Rows from block 11 of the encoder of a small masked image model, named by matrix and row number. Rows with one number within an expert belong to one neuron, the router's apart. Each number is 128 + 32 x the weight over its row's rms, rounded and kept within 0 to 255. All counts start at 0. Numbers have three digits each. After the name is the row's rms in percent of the matrix's.
Before each expert's rows are labels from the 100 images, of 14976, where the router gives the expert most weight on average: "patch colour" is the nearest of a few named colours to the mean colour under the peak. Only what is clearly more common there than usual is listed. The data: photos of plants and fungi (iNaturalist). In brackets: how many of the 100, against the usual share in percent.
# router: router (encoder.blocks.11.mlp.router.weight, 32x192, trained with AdamW), inputs 0-95
# up: expert up (encoder.blocks.11.mlp.up, 32x48x192), inputs 0-95
# down: expert down (encoder.blocks.11.mlp.down, 32x192x48, transposed), outputs 0-95

# expert 25
patch colour: yellow (51 vs 0.6)
router.25 115:169169164102164111181164101153157089102093099179159095113085098104093121150130123123165103078054097118094145121082098094160214092093139146161105151170085149084067100142147129160152102129175155154131112088126094196143156104060106156099156090144156096136095095090140116113099157091107066135
up.8 014:078117083120111136070102162176099166103069119145154135053129111080143075118117135115116109096136126112119149189121164131138152110121113123121134156065071179140150084121113151140113172146076144172127137146131112125162071130108173176103100119145110200138124130077106151148174115066141145083
down.8 051:156145140118102085086083085082147141135210138163108120195142153128111123090132107118078116141174097121096142143072129115183050128123170143107089141133085140136124180126115158136147148121114146122058107193143135114147068166160117103115138166209135117151119106125170118102118131165123215083
up.9 292:149161104124151157106158099152076087108071096123190134090086098150181165138133079136159138118110131166167162078153156137049192118144163141117171123132104109104099080116095122106126138139140133127108169115180150141105156117087185126162161073135186135072135100131063150070102131130123073184
down.9 244:070104128102115138120137135154187172124197152139057112169098130128070133104125130104098095142109114081055107166105118088171102129038097087137063167121143152112138188128143136185152129107105165185156135134110103116141084143131079130169090162139062092137100150086138144145120132178122156073
up.10 014:144121107108096104175154100097108165098095096132154157144148151183096145149079121109084157085140153162160151122151142182087111075156112110106096136214114142153059082143103163078120159103145065126130111108114208120119118200121106111159123189144127144121117144125137109168122136107100133094
down.10 048:161128149111113086101097133090166165141145149136105118138147138181087145079142127111131068120193073109097126145128141131128071106117180148103093153164109128094166185155146151138132127117145154159079101113118159113149055107132126126137088202175131110143137130130164154111133144151133197067
up.11 011:106122183092088130139178146146175148099088119111131128158162079133098149150121158129118102133123087133158106112165110122122148107095200135158110127143167117149182167097120131150124126123096069122145138102136179068068025064119168138147105146163090151129115103149116154097152118098118147140
down.11 050:130106124135112105073066118085144160119199138128128089168151129166098145075143093082085093168159062108112149141118139139147070122090160134081104133177142124097117189129152133168151119109105155135108134177158138114159049159154129112160103151160148156139071100116156131121094140142156210086
up.12 012:132151131128174116110153164057084103117140099160122122129144106070137205180186143149182138154091121164129193120121125133139088173065126096111111143098147102057153114152122129088109154100082119154149092132131140170072102138126152089069151141113076129139150172130113084120124148075172128156
down.12 048:144130168134133115090081106075145187124196132140092102203162099127094154098099095124115106132155098055104144158120110126150097118124140134137087118123150124084176176152113120165135136116139127101060081190150143104142016173154091093121116175161138122146124103142153105124143140166147204095
up.13 017:129139190134153121195126093132124098142128161194119143081074098166098108156138129148118126132117106139179085157123196126174143132126048148110115193142117134117091138099126122109080181084146136124139084172117170115119095137098107157119178086162152126110106158172120133136103233099135090145
down.13 052:105099118112114115068111125132166184136192148122135109181161107134102115093131106132105105096175080091095167153098117164155075152121140121102112130139114108095165182139155136129174137101134142104097086202145130117143055179159135105158129179156140143173101100175138127166118107141170170109
up.14 225:154126116169157157186171137114099104123147120148157142119102143081102167075133101147141111110095196213131116158090134114125121144146100145104160096113145097084055126078105148144085140122130128075165146127128103157162136170027119151126131126127191146160136126114136127178112141100159096179
down.14 201:151118096192140136090175055146137134135096138112133124117142139145102129180119152094172188150088098158162163101129092108118160115134127053097128152169111110101091179163093128099189101151145143139152167150100065125145182092126101142061078113077077071120128148110107089109138131085101150154
up.15 033:106136101157150116127107172125145091088099086110112190113136185167114155178090133109115116112161125122171134066208130126100091153131105125185126158056140072148163099159101118200082126192107095165112193133126152138136187097129130153143093131093115177105142176139180180164149103167150093116
down.15 062:138125147163136148125106094111206164142171145123116071133156156174097112076115123129103088118154102115144137196089076146191068090097159108118139131149081134126124239138161115156118163135136134179080153120134138081133099194165081079164135174145118130154137132113133107125127164130136161129
up.16 012:136071154153098115132065128106091125115194163183103181173136142167159084154127091105101109114124181143161136110139164131179112122131149092153084108166097125169115079139134120157119097130112134078100176119101134147142119161105120127150141098082120151044140071069148103168146145114163116071
down.16 046:137153151138091093090106077072148165133214148152083111195114147137099117079138062107102092135197125114126165150098143104116062151127150132104112131121116090116137160138169129127159149116118140115087133184161122125151054164160088090139074204133117146135087124116145121142105134174140202085
up.17 030:104145115215150162107107131128137093113223186102128131113142105095075130116116103111109132101175143191177151189144112158154103112150124117133168068152086108132149156113073129119107180113153110109137079102120124134124126151102177041153196136159162182101106095093127107143109125115167117108
down.17 063:141117153113083089072125097112140179144143155137128120156140113171102109080108137095141082118167072093144099139072139134143078162139117124108128112156108131135124241143135124123164178106138135129112122158109163116134105172153059092124103178178150119178064119181150100108103196130121201106
up.18 036:167131168107080100118107148128203129081103123086192172149114065186156095138114132144124065147097088035137122113145136102187102111102113049100169138091115173100116108143175184124140124176108105172098134162139146127135102065192097093117097127099074101168122145116120121091154120102161150098
down.18 050:159156137164155159109127058121070141153144095141109086156123155187135099091104094136084100190174157191127154110112111189147024139115171149149129035145096115071138080135127129107141150138121146142114137151167158147184082135172173111160126142176123195139141092114116122098112206148115112159
up.19 027:130099164141113153207103146114107079134141165155145140067059088151111121142150097143179170117127136130117065167160098085095136150095095184143202139106163054112096162100145151074107120141124035122088106142130143154079177150125144108157139120117124223074122181146136176140058107132141122139
down.19 053:104071156129111117107130140113144225127163147100063168153113158150131148128116096120108064086152086076105125168090108111159089120120110138152114158102143143129154190101119142149154157082135161093107168193095138106149076178175092117134043204198106118150064142122157105120133100164136188100
up.20 013:150081152166091155093091130093141082127130166108133064136113116135091125205124098081134133128132146091123138122101151151168124082172114093146172159116137113151091063070106103116141214106107083098081108107123144142132132125159143051158118153110109060111065092190150162133071080148169163194
down.20 047:156122170129125109079053126076172168130175127109120114179144097169117119082111129108093074157127117118104178151128134101142077114150134121143075122145111139101151178092133151114147169110106130156097162174151128124165060135128119099116106130171124148162127100139169100130141115146119196065
up.21 015:159118133112135122098147127067093165139109120196158159211133167131118084111103089151133123123118166169146099124128123119068143090144123101152128138086097091108136188102121159052113169098126136129176135135121166145133119111101112116118107050181131145108103088059140145119096099135116107135
down.21 051:128159133114100138088113092097139187142195150147082105147115125157133141079119124112109088124163084135126117170114144147168080126110140135106066109131094095136151147121089107148118130138133145100099128166114153122152054170160114080147131133175121145172129151158183142114136127130148203097
up.22 043:164119147101147142136128126119085107080080097114143148148138122097176185126098088116084160206182174218179100147101165095100143141173125064086136144135108137111130134079093124137118139134130116165105141120121146144147178159050150133098116172156152168161086134151134065167107150100177182170
down.22 069:128129200131125110057124073121128167081182139126121099161126136153083118105109100132129095164134101112073105143115119132182065121102147122119085158172107115091141190182078149174165113142107139104072128166197126107164116178144119109087087212205159125158112158148163090132078181176164202130
up.23 019:113151219190074123143133140117124185115084138120155161156156088146116156170090097089129083129187152127137150143142173101120110095126112113113177139166110150138150105114111167127167127121169168143125109149114194142137096151179141176213118135113110091152137167147107046073107091067181082121
down.23 051:125137145125122104105080100079131159119170143134133096157158085151134169110115074116085104114137121106094148141105113117165118093122163109104114149172104164093158154111115137158147122146103133113072119151151128083168051149149135085087134168153167122175102084155137120143114132115139229070

# expert 30
patch colour: pink (40 vs 4.5)
router.30 103:111146124092165099154162086098164081092093095171146100173103098090094113159090159140177111082115095091088126109089091096177122098084134175164092166174094157090108086153166132172151084140172165147161077091106074168167161091128097156101135160154166092149096104095145107145099157080080113107
up.8 077:140116116116138169098150104127098133124117135097107168181105169093148172131080157161132097145158180172103123076118128126089154132073057098098126161105171103130091092076082162121088212125096131145093108144128188111116136157085106147142074107069175154144118180100141118125128124151156090178
down.8 102:087135133100086135094126080175079153130199160149131148103115147147099154109186063106104116157166130084169153102130179128111130086176170116082062165139146122115093134165136099165149134081097110106142077121137113108195162173129145104114168150145146130125153142138148113129115164197115162170
up.9 117:124146079119086108086107138122079115147171166150106153154147087169186142064163146162087169138130156114151178117160143141092122116168122102111125120100166149153120154120118099107146093125144033133132157160110094162113091132150102164171145064096102177149144126087035063161154093162157162192
down.9 113:118139138143145140101108078153138142124166146145099172108099160178151179112156080074121093166195138110208135091140144099150091119112124081168089152164133125203169122123103139153109152082101126181072097053125203113118079154160111081111189140156095131141165159163136148096124123214112155067
up.10 065:132132111165122106180096138169116144124136113169109114154134186196165141154047161124141081158101098126160177138155124096103128144162151093132082130098124133141071086137057133083095143132119175106149172108130142062157157146150102151156174144095126080137118160173149110148106115180113158181
down.10 096:086134114107098174120103080136075164158170169117138131105114163186055138115207111143094126118126107148165168129181160122168080098094182122080091156156160149163085179145114126138114092112090095135105120063161134118125094168141141102098151071219099119136171147117090148097107113218084145113
up.11 064:120148155096065142122102153075072111148168085113136157122138148095129124124073112110089134129099091151109074166142115066195134115164148158104155154076120099126116111120085069148086165131182113179100079173119126178150182166101093124118113116151158084095150123134099093097134061104139134140
down.11 084:108112130124102162116105149141080198125191174129103117130079181178116153087186148118147151154142099096193113153137178104078019098083167139121147166117123131130102150120146147092100144124076131126117100122189177095115111154153151116149168068147169138157158134159121145100112129183137145142
up.12 174:103112129176133175121141140154075126183191137146152155157116111146160138075115139117087131112182202158164091137126180114090159133156111127114107110102160122116130133087092139130086182135123110062126096143148149082126090169065164176184170126119150171114139156137145150123120071121199120138
down.12 111:095161115130139153145114167127120179117145175127138084133091189117136171098145109141121129144196185139074156077139113097103122050113178105133129149128119120128136173113137149156160155086146156077075079094141124097131110172137161132103138094109133108164225120152094131138145130114131172098
up.13 093:158139126148099167113089170120117155172159183092132189108156145130136140104135116106077140115142148173210134083220083107096164158178106116088164061100113127126107162105127157088092178090100080103148145153185126135106134107138135115109108102122105173140087131179106115095160077156122131147
down.13 097:127102122160088144140104120148124182132213163136121159143100163160105168121180127079124062126148110138133133102190162116118102151166111115127103150149110136159145168168095132136104169107070092076071077107162127110083111181119166107132142159188105144121119128143125184129156077215153180143
up.14 057:136154129134103070161168132162141123142128188084194078106190170147149130075162104141091137193084139224150047112117095106107140094148162160062180119182166136120165185145094140163129120131068136080097117114165094143093076113159153127168111115220150153117076133155143140122133166115112156116
down.14 089:132180170145080142127065129112076157118177153115133162104099181185121158112176071154144120143169123078172159119137170090121109141136137111117097180165126128216116165185150135125101162120130126115053148075158156093078106177147131091095128097138081093121124116136114181142158074164157158136
up.15 051:153147144125102179146162149121099197134081183135167172172126158164159107108137114089063180106130167112148106161100143133125151115151135135082117139178108147072134130079112102123134170119137137126204173197119112105103159106192116101132095130106111132161154084143154175180157120130057071207
down.15 081:126095153118059150174072076168080142126207168134132138141073136150146124120127125102073145140153064093125113127130202101172133131194131083112116136157136133201076135126115151166140166101076060099090108118142152093113096171156143095111167079165083134132124112154128169122117066212157182094
up.16 075:162076136168118101102053135183068067106144202164114103126075144113096196175048061151109184134137119133118103161142107156157127113132080101108137122134100117166174132160072098076149135118133113146156158159153143150118160127240104126140082114088089097131152100104121097118139184146190094136
down.16 091:140147112085093211106115125137146170152198187195125115159128171140086133090162084096141099099148130133125160117128161091211118095136126103120107184120145144144127151154102148180112162124112126083067109076168189141103091150167138088110190126086101123143154077183148144137122116206115156145
up.17 067:163135104088106149115177150152173163137134091057093103120155123128062088169110147097120093195057135141111196057203100111104152164085152131136123135088092104121079154080097231138119151145088090122100165092136137099192126154075143146187095149067143142088119119122139121112093151137090160106
down.17 095:121154119114067145139086127168074140148140167133142147134098161152132119076159053135075085116133132097150127060169174093168111123152157098139063146118151146182119129134133156096130148121089108108107150131154143150103100185135186110142144113129074102153172136161186117075103115183140171104
up.18 065:097166137187100161100130138119181073192175115136107118117102129142147081071136111142121145159135161114145140167126113175124117130153154160141119191123097081099176086173129124099107149084035166085183133103105066087135086146149160149106131136134106150037122118125073145139181161117092176100
down.18 089:132113123087101139107088089121116121094227132127075159164144169136104174194131112109092136093165106147127162134158174102115118147190154148130035160127144121154127190111161150216123138129110144125106096130133220088113121158155138096114109081140145111133156152205138161104130068176157193086
up.19 094:186113117153118128154096167096086144194114199095112185127110138172170144108135066141081155146137181132218124134159136138120113140195114075149179072099131134149103165128092115112087220086115057098134137172149147146139109147151166105145117098123077201116158136151104121110136108118143152128
down.19 087:120121133135108172083097137123064136125205192131144165135152162158140153120197126141143151173112143119153175122155212108127129155160170127118098178097126142145111209147158137157143133125082098147118119111182160082105097200130087095129125096167111117145130175122131178143109101200160154124
up.20 057:056142156143109140110109111159154120116170185145142163166149182137173162181161116131032166110126140125162120104108125126103095072129125076120070130165163089172130098093119166138123122052070134158122115081097180160111141104091111154050164084114115095131138106155169142148134094151078134121
down.20 086:097112132162124151137081091114110141118177182159104165103128161159120069136207085074140125119149071116172162137173158112119110107164116097097070121179158139176135156146103106137113143129119113105092134118162155083147128194161129049121169114133099085113174101122049121147103121209114148132
up.21 094:106193076143099125093191060154089109175178136101140127149173159180122130124089117130085125152074105116118118186139072186140037103141114125145107140082104134180096138115118158118106139136110140155117081149097144123099080157125131147114202092173115107130128178099149185117174100143112128119
down.21 090:138085153168103172100095124130105128154166135139131132104124150115138120097153195105104074124134161131187102144086176150114116156181158103095073123186067194125138176157136144139127164132122111168083149058095156074168145169167129102109105094132093107133166170164117138156112122191132144089
up.22 080:184128175134129134124106153074151152102185155145120108124101155172134103113154152117112110150113208204081141140131124081176099132082185141091060130115154116150100129126132120087137114128135122115187114127200086140197063144134110116132162158113145115161212098132156073114140140220119122083
down.22 099:134124139080121159138076125153058193159150176170142184124070131150107180130160127112097116121117114111174108121166169096104155100099107096067089138124143178204130150142125147141119128105061088107091114102160160143112152163080178144124150049154098164077199183186126169136103113175148148137
up.23 107:088157119126132092094095152154093132138211102065133125155110112141131152148162166166093049084067185139155120122107177117131112140104128118085134153144134099096143147095149147137174133221150149097169136197121161095105071136131134136149111138176130148144151105144116136106123100164171139162
down.23 111:121145092161074139135106154118101149139220129125137162127164185141082153134166140077139133118117149052138123141052142117144142139171118096127074117107129139152101175144165110150152167122098139128126070105132151102092133188164195102071201114132156087128152152121113133128183084170105137097

# expert 8
patch colour: black (78 vs 4.5)
router.8 137:112168147096162106102160091131165106093081085158157094166085087102085097161090160131157089147152090096089104106102105101157110091097155174164092171162099167101130089161152160172165089137111162150133079106089092130161158093098096164107157166161154084114092128102171093099132157089105127104
up.5 048:195115149129144147073103154114137113151142091178097124111167174123098165066148169094112124206159132146149116134122180172095086117125121137149139078134133159144178154162164153110103218134147141106081065109137153087103154139130147025131113115095103141177139110091144139166126046144126109138
down.5 089:056109103118104156155117165111117124191211189129073149140123187096134114120146071122101159143048116075110098159165114093126098131172094101125099140115131154102159151133123094164084166096140102116111126103103104153093091175186145109100088117100127138091120069133152153124118074141109139130
up.6 050:169113156159075078112183094117132141138167140159106091137147146091130118181151081107119116143108139119107071170108112101037141094126069161095113131120125102143143139160150118143154151075147183131134142158118168086109171185096144140133103125147087164100118159191161154140108166130101139111
down.6 095:106081161128110158104138190121123152157205184194066131118159190077164125116147078114099132153089146123165116115152121119138132099170080133141095108130112118129123139161120120167094154089096067080153100125125127142104082158129125105147149104086140177147175086171181096139109091181151135083
up.7 181:107103099140150144127106161160109102172100139117132145078098150122176130124102105120105164121130155139215165083161133064105190194201132135150176075107138135154156112130103146102089152147095122072104126126156170132103158136149184169149166113053180170101145110166106149152132095157123098149
down.7 119:099115115136127170141159158134128069161146155118106169120181120170119181163115148152076118130087161047160095090156120132119100111086173095118097155106077151087146146099168129130115177104104108216158174124103107112173138172190070086140033125128071079126148153120107101108131121136133146109
up.8 158:118148115175086164201128108088128110119149155126115162142093117142100099113145110150123138124111160200131092158098124190149123088100064106140148092142162066163138159104162096130087151132189108140186130129157155087096151137130078072079132157130166135098073094116078123115113194121176113154
down.8 121:137200103120114105095141179152138164107162173094110096150140139124073121119145151127084135163099136125123140124147126118129157095138122075151049184133137094101114170173136164114162145080175132162098130123104090090134104103137098105108064140116055089147114123122149072147110134154132157093
up.9 069:099109152174076104113110094136124129076109147145125078134185130124126128206165136110176138174145141140143114134102107124142111166095115139142146086127164145163165123117101156084143108112081103092182158154148157195133104101169082136114127156117148147181105171121136125170135142156176112109
down.9 099:132135126121156142127133150140125109161204192111096200125137151085101129098136056156119205109064107076126153120146120090136149150170101128120105117138119141114143148119158131201131209121115153078084090103124185095071079161149143082084145083079122114099147124135173125135114089158141162136
up.10 133:125124132112089198143092198115078153171217194117155182113150165178142140094167051112104156124095184154231119135190151150107099145179136089132132083119144068131125147112093113092051193107163082129157122144164168169096084164134141087137136105125100200115119098153134149140121067112131117131
down.10 091:088084103092153138098154160112102130236203137147076164151172161098118115134200094127084125124121110150194104134127108126137134143211127114124119119131093134151108169117136085178112176104098105127101105114125104169105082168166143084134127086095133151127105125170125140129130074164124171108
up.11 122:121104122109090138088136179167131128182201141093136194063173167185135145121195102154086137137095187104189119141152144118144137156149109097105177082105146117157141178092077140127112192103129098098107126153168166099114100140140131080147125122109130173142107151158079170115139144107149113117
down.11 091:132125111116118137167176143117092177167186150195078142149161147104121085100184091101115158079130078051145104129188125115120170127186113113140128093115137174115135147136134140179109150078098101129086139111105140152095131199134154138098118114101113147113132122105142178156148112173154131148
up.12 076:117088082094119137112096144101160154144155116162151164104183136095167105129135102162114196093088047120117177139130076127083130178116135162127103110227120085137097119084109090119127101085149149111136088068113139096142115068114125145162073098123102194117113125085063086120112150071156142167
down.12 085:100126106135107091146087161126134112152159126172041156148149193116186109119169094123090140188073147084152103163134108166158130169200099087146110032135129148134132184175099118192069132102132077142148113111118100132079102152163124089154119150134139087094139094136144115148191091185148135148
up.13 068:084106159140174106129116099183103143114145123099191104134126119154170106085126149091109148153158132070131061161119107158161092142135126128129192126160154145173202129101082116128084172168127138179176085206123164122092146123109136161066155070145133071125097191092129155174121172111167120173
down.13 101:119112108094153145106132171083118125189218203133094177125146156114116141128180063145087150136089161113195157091132145088123084122174119107176079116138073145149140147139138102153111167087115174099121133079148096165109086156130088038097126130127112112168117086151137072123107123164168126109
up.14 053:071180129100147088099158125128151125150158119116110160113185168143126128135188126135092114158121059160134079134133138106114088102113106133137137152181160134131110072077095123140156173103079171135162153191137112156141076142161177125131139162096149119146131119112101117088092165126083140112
down.14 093:120153137174110145115139161123151179162171181147091170127132158093135100139164105104133132111085119101148118165142103115139141111183137154170080130155133185128105191179137135190098208069053118092104102097134138099123081172166131090088098114065150135135111110153085117128128084161160164119
up.15 083:083088160058068107136088120118104097168174140160127115140086140105136129146121044145093116123165127113126131150167201058143171141133134166148076087088169155150215148126167137147123066161083134079102082125155118133129103153105136157102146089152121107151124119091119154178191074209094105169
down.15 104:116150135125161199120151181102141132124195140093060150148154164102143107110183060115146120089082139115175094136150129179115123137133163098196071184106158153084095162155104133222096184096124115095121169109172173078118101176156140118131098115106134160163161133174154145145084102180167145100
up.16 091:117085159134090156112160141069160064172136198127129149104146162159191145102154156137089109142111150167196138168131113141117098108137149119092131064140159120193154149085069128117154180091145185113136149112158177056140141187140143107113119118121163162156130051179133122095108130128166101105
down.16 101:116109158122138128105115161118112144123227164180101184160115127100121120097172132091075131124104104129174088145133147104101108129157091105109096164094111130081129190165135099205088155095113112095074110129170135118085085177143111088107113140122150156122134108159120145139124123157177143103
up.17 074:136179138121111086076122202136095161134160148118079153127156092157140151128137063122119162118167205141204128123117160168186138151171116059130183103126180146162182110113151125113057095089133068104171164130131143092152095128132152143159070182096127155152137155118126162140179111188158101091
down.17 090:129089119150098132122079134126130138195212173160070170168147154150157148099153083149131146155067175064158066114157108112114083096160125109132099136126121116128146151180175111170105165118138127088096125144148120117123053162182112117116142113119125116119142123138147099165099102174120157117
up.18 165:148106128124134149111112159181105102137145146119164127161066131088169062118099170160174045149157180083163147109175154130129083143140122105086175155131167152131169141065111121148091175150068099097136122189101141123149138158162118142187154115109107120058200155163148177127117095163142145128
down.18 134:106163117172121105135115137097106136134194175234100137124180150092076122137126157093113163080107086089145068107142141135175098114137132123150100132136165158124141148131151118154140144059142145145044094093145081097109122119141119108118080103113175101138145134101083171120094171153153159069
up.19 076:101193138119139085125114117073094159135124167120176145061125129195101095143170123102137131068073204102174127061064173105119106129168094093136115080170135146118105121075078111137113115119163127162095163148116157096104116195179150121091121137122161144181172156191129099099084127122141144136
down.19 086:094103137126099118083123134141106170156202186172082134143151132080125121101147069124131176124088057103137098164182163106160112130188106095159084110090117084083156180135142112122086190131106094120114113141129118152110140178164105108111109125141113202137147110107147109160115097180126179100
up.20 170:152103137176166138040108122142116114149187108132132117121174118136086168102168123092112103106149124156177105183139119197127147123127164074107168096192099081127100151103095110127135140140132093063134129118176174100164108151135147085151190121168110157176109125162125129062065119139157160145
down.20 131:128152146105101104142176125119113120158178149147143149176098127077107114149209067178102128151089158145117136169130142126102160145130126152141128116114128183133097172118135114215089158079096154128089109053167117159097053131128094113128118069115091132155139106150149168159111066195176151100

# expert 23
patch colour: pink (66 vs 4.5)
router.23 115:071162089102150097171174100084156110092113081168118094160096102093086120158102155151156094086076090100082077128107112104185099093088134153147081150155121160089124110140152145175159084128172155180194137090097083129147143115078095147108094167157159104138102101094151098119078161102103096108
up.5 135:125122140115141172110133141131091141132121121132168152050094132158103128120083145184144057167209100092178099182119156068158176134155098062132185131146085081181096164074143095112143145077104104148149168125143122154096157124123127163070165138141162141094102160167133180095112147119132196129
down.5 138:115145141090085113115077125143168138136145149148111144145118073088139114112144102121113082072130186128145118117137121173112112123156114170104084110104134198095076078140123139149039122093057113110192101093104154111191190140133145135104124120150093100161118094121122111147206118121160063127
up.6 007:125132087092176113149107143067159165157143117116127194112118120106170091095148088131121113103121145130154132068126055101180142139090154121073092068171124114181140168137151105169128147124111130146181057137116120083086161120217176152136161145047102116147100125153122141096122203140138179145
down.6 034:146136148152101141086171139155170095144136147106161130057123154222114167113152145143068129128162113080137115162136161103169135141145119079088120107157082135139135168063085118077198151086108146113155184129168207078088106163099116128106124182125144133158079105142092118105164137107189095182
up.7 020:084097087174115102128180148082106110194125156065129169112110066194086165113116134088124138130129090141150139185055074120167135139184067081123149110117116065120166188086108102096104101093130143139105115131094140132128099134130134104155099183132096099111087131124108160106122123136126161112
down.7 041:135146134145142132093184131150130072145136189118147116129136146178116104073142139123064129133157087119151104118130123086123144139190121110092144133162061166101107168130183098098156135089128176120093142108199178103127117133115090115084139142161143109111088117122119117123181172179122072153
up.8 007:155107107102197189203082147130086125115193098103120156123150136120168102054135081118116140186063150137161131118097121120119084148138176125135108121112124089145156110067132116126133085158194102150117154130198105091091104122131082139141156096079137193091074169138108155131118133091143134099
down.8 036:124129132161075152103135115144154086141175172139157122088184168216116137083119095126081132127172063127157132123158152067127145129163123085128117088161061159170108183094092101113191172048128164156106152148181203070093113122102139073138151173150128130128118121155098138071135120149139118174
up.9 008:103125131132106094133136137119071150119111093180158123086150170107082150114096135145152053119087152110148106168087131140169115184192205062151113118127093161161167161120107107134194131117121155135124133064214088094132097112103117115107121076070153145152131162132144110162156212117146164122
down.9 034:132177134165104121138131119151164077138145152101169140089128146195129098098133134120082147131147094124147117151119149077164157094141102130071129112148094178121134152097112131077166159062083140175139165104149202078136099166090161117119135202145112168140065065103076155097157178177140111149
up.10 008:109161103126126138139091101132140192103163116213061119146117150208131161140143112108160099105126147161119136118088086172150133076136102114142177101143148164160136100167135116138122144140080194107085162142109209161145112088135133147097143085090076170103146092154065090160186145078128089089
down.10 035:126160106151118108093159106168120085123110124116121153098099168213126085124153128107067134111146087136121090165165149097128150170154154071057100104133077169127104171097095169108166125047119145144134203133151178060046100146108134078111146176160152147112033112164057108145137179165165119142
up.11 077:134145098133108064098122160075117136085125107153151151201120084136098135193101128173135152168112140119133173138095130159157099148110101125085127122140194142129156118154125176142129091231125117183173089161132125146134108119137094150146077130119128149137098117120136100133116178096133121128
down.11 098:125148111141141139103107079166110111134117140140116083045162124113151156120133111141101145158114112173172129133138106088123147097209102143123156070196089153113156128216116161116115105097170129106076110144173121157084135170111180124148107151175159147095099101104104079109117147133113126158
up.12 171:114128131074098113170115138118128123138117127126037151082133125122089142190111099157180106109054124081095006196124140130150122138071057102158092171127174119154122114121119124161147089139159112218178164102115087135111144103122094117110074156166093127142081138104130181134061172117171149128
down.12 170:136126166178163116142157148088111078125083143164150108092086137166173143123142119149116199110134113158085158113145123075139152123160196146110149119167071129114086063123094140144115156149147170101145162150122122116141116118108141099100167068090180123108131082139062120134045136081145077124
up.13 015:139061118177135116132192128131177113091120146133143095171163135106157098106101116151070183168119099142094195114095084117154101085129178130077107132105125176116116136072146129136115177180119122115154164164109146101099154148148150129122108133112148171108163111177125102108081100200147114101
down.13 040:151174141128104172125153101135125132134168190080191101100110148190141125091159134126065116135167075080126081132146137096118121085158107091072140083175066152119138159137120132123145140130104172118136175087146200100125138125094121114110159196153134133139059100131103092107165186116162109124
up.14 007:073130121120183100132128146182136126101134114089128174187150144170152156126121105099083146068137104172119106139131133099143164077159121094119111130130136096171161151097203167094124128120131092096102072124154150076170161072156148084194148114154134078090138102126109113148124154140134126070
down.14 036:111159121116116127116160114173163096108170160111120115109146169213091120099168167137052130163147105099164132132177126105158166146140154067093128081172083167135117177119099109105142152079125162146115189152150189103043119138110148098146154168142134146089091112135081130092156207140176126136
up.15 018:150105094141092152129085131149091112110113143178143072135157114137115174150112163085058088140138175088120147108152093135102112174125165131151136144098172135109113111173112131096145114217181091116097109165119100153133147118147122112133088096137159106093116087105158136133123056189178156165
down.15 037:123206128158089112078204097128156126122196149089169126139100160179104099108132140169090109126116122119124126154149144094170153128153093089117119141096139150141125152107107145144172190096116175161123134124134155078138099115127113161118096195182081135114123126146115150149135170146152135106
up.16 007:140177130142176119104108144096062125107125154166152139100131172101147194089184134115162106115097185176166104092098141118170142093169075155117111136096097190137071101146145097159179142089139126092177117180131092119118126112099145146131146125136188136103153115098081130167145143077167107094
down.16 034:169161133151128136106145105152123084159159153103165117098111133213172153109148109099074128116161075102138102135155151055126144174163144095090125082145062180142112181089118114106161143066087146140141188118148205078085116163103140121122131206136113120086063112131092149102165172188164148170
up.17 008:122165127159163120066108129145080095094159141115119165131115126103093127078041115096121087112097125154147122123157144158175115145114091102103145082103134110107157107143184121170172152174186131164120129130134073123083111144168123146120166128123098134087170157127146115128088134104164162158
down.17 033:102142151192088158088140120182120082169173131078154141096131155220131104132148138121041100154152092088151105115125158062130138144121110111065106104129058188121105162103088123113126126105113159131111199123161163098130084161091174108116109175170127149141037117124127114097182143134149099143
up.18 008:112152163077047084146178142164142181102100142104142167071123083091156071131092129116133122107142177146137122140159160075149148184112146115093106126154167077139113077164096157171102121120118197163144126061219073117140090138099102131162095084152102181141106129076127122134110116111113101199
down.18 034:154159129142123149109144102140156085128153138119084131111137195211123140069095143130043134159142095128172080149154138080140139126141116090098109095131049189101115174120117131094180167070127138146156170129161198120093122147071126132159150207173094166089081119169093114080161167177139104143
up.19 179:128106101114069143120120120127091129108160119133154092095120163110146121151123086158144145159081138134115121142144191083142142139136127170106131129145166145156152116139131111140136094183166149131195165137146099162136086182159148140125158108157172140119092045147070093181056137114177104189
down.19 169:107074132119141089084084135082148112105071098105121158093139148142166165138099129192143150151092139151124084111131106073119147122094124160097128119112063103161180087143111128146124070124135154191147142145115137133151118156176096120107121128151117162119084122131082058108082107109121129171
up.20 183:132105107075053125153131072145127143121144124109123133144124124107157121118109082186145126112063143154076132153114145086125161132106097183107127125105199123104183140101120130164155095166191133153191161123136115165109073152140108131143097126148176143145054099108108106203035096118161092168
down.20 159:189097102080098097115090139090122160122112118155155139156167143061138116161100098187170170128146139127137071139126146113118194135114065182090149092121126128134197129112117135130136082081135145077119141117067118160130169153091114177114154145123151141142111100117086042138118106084135143142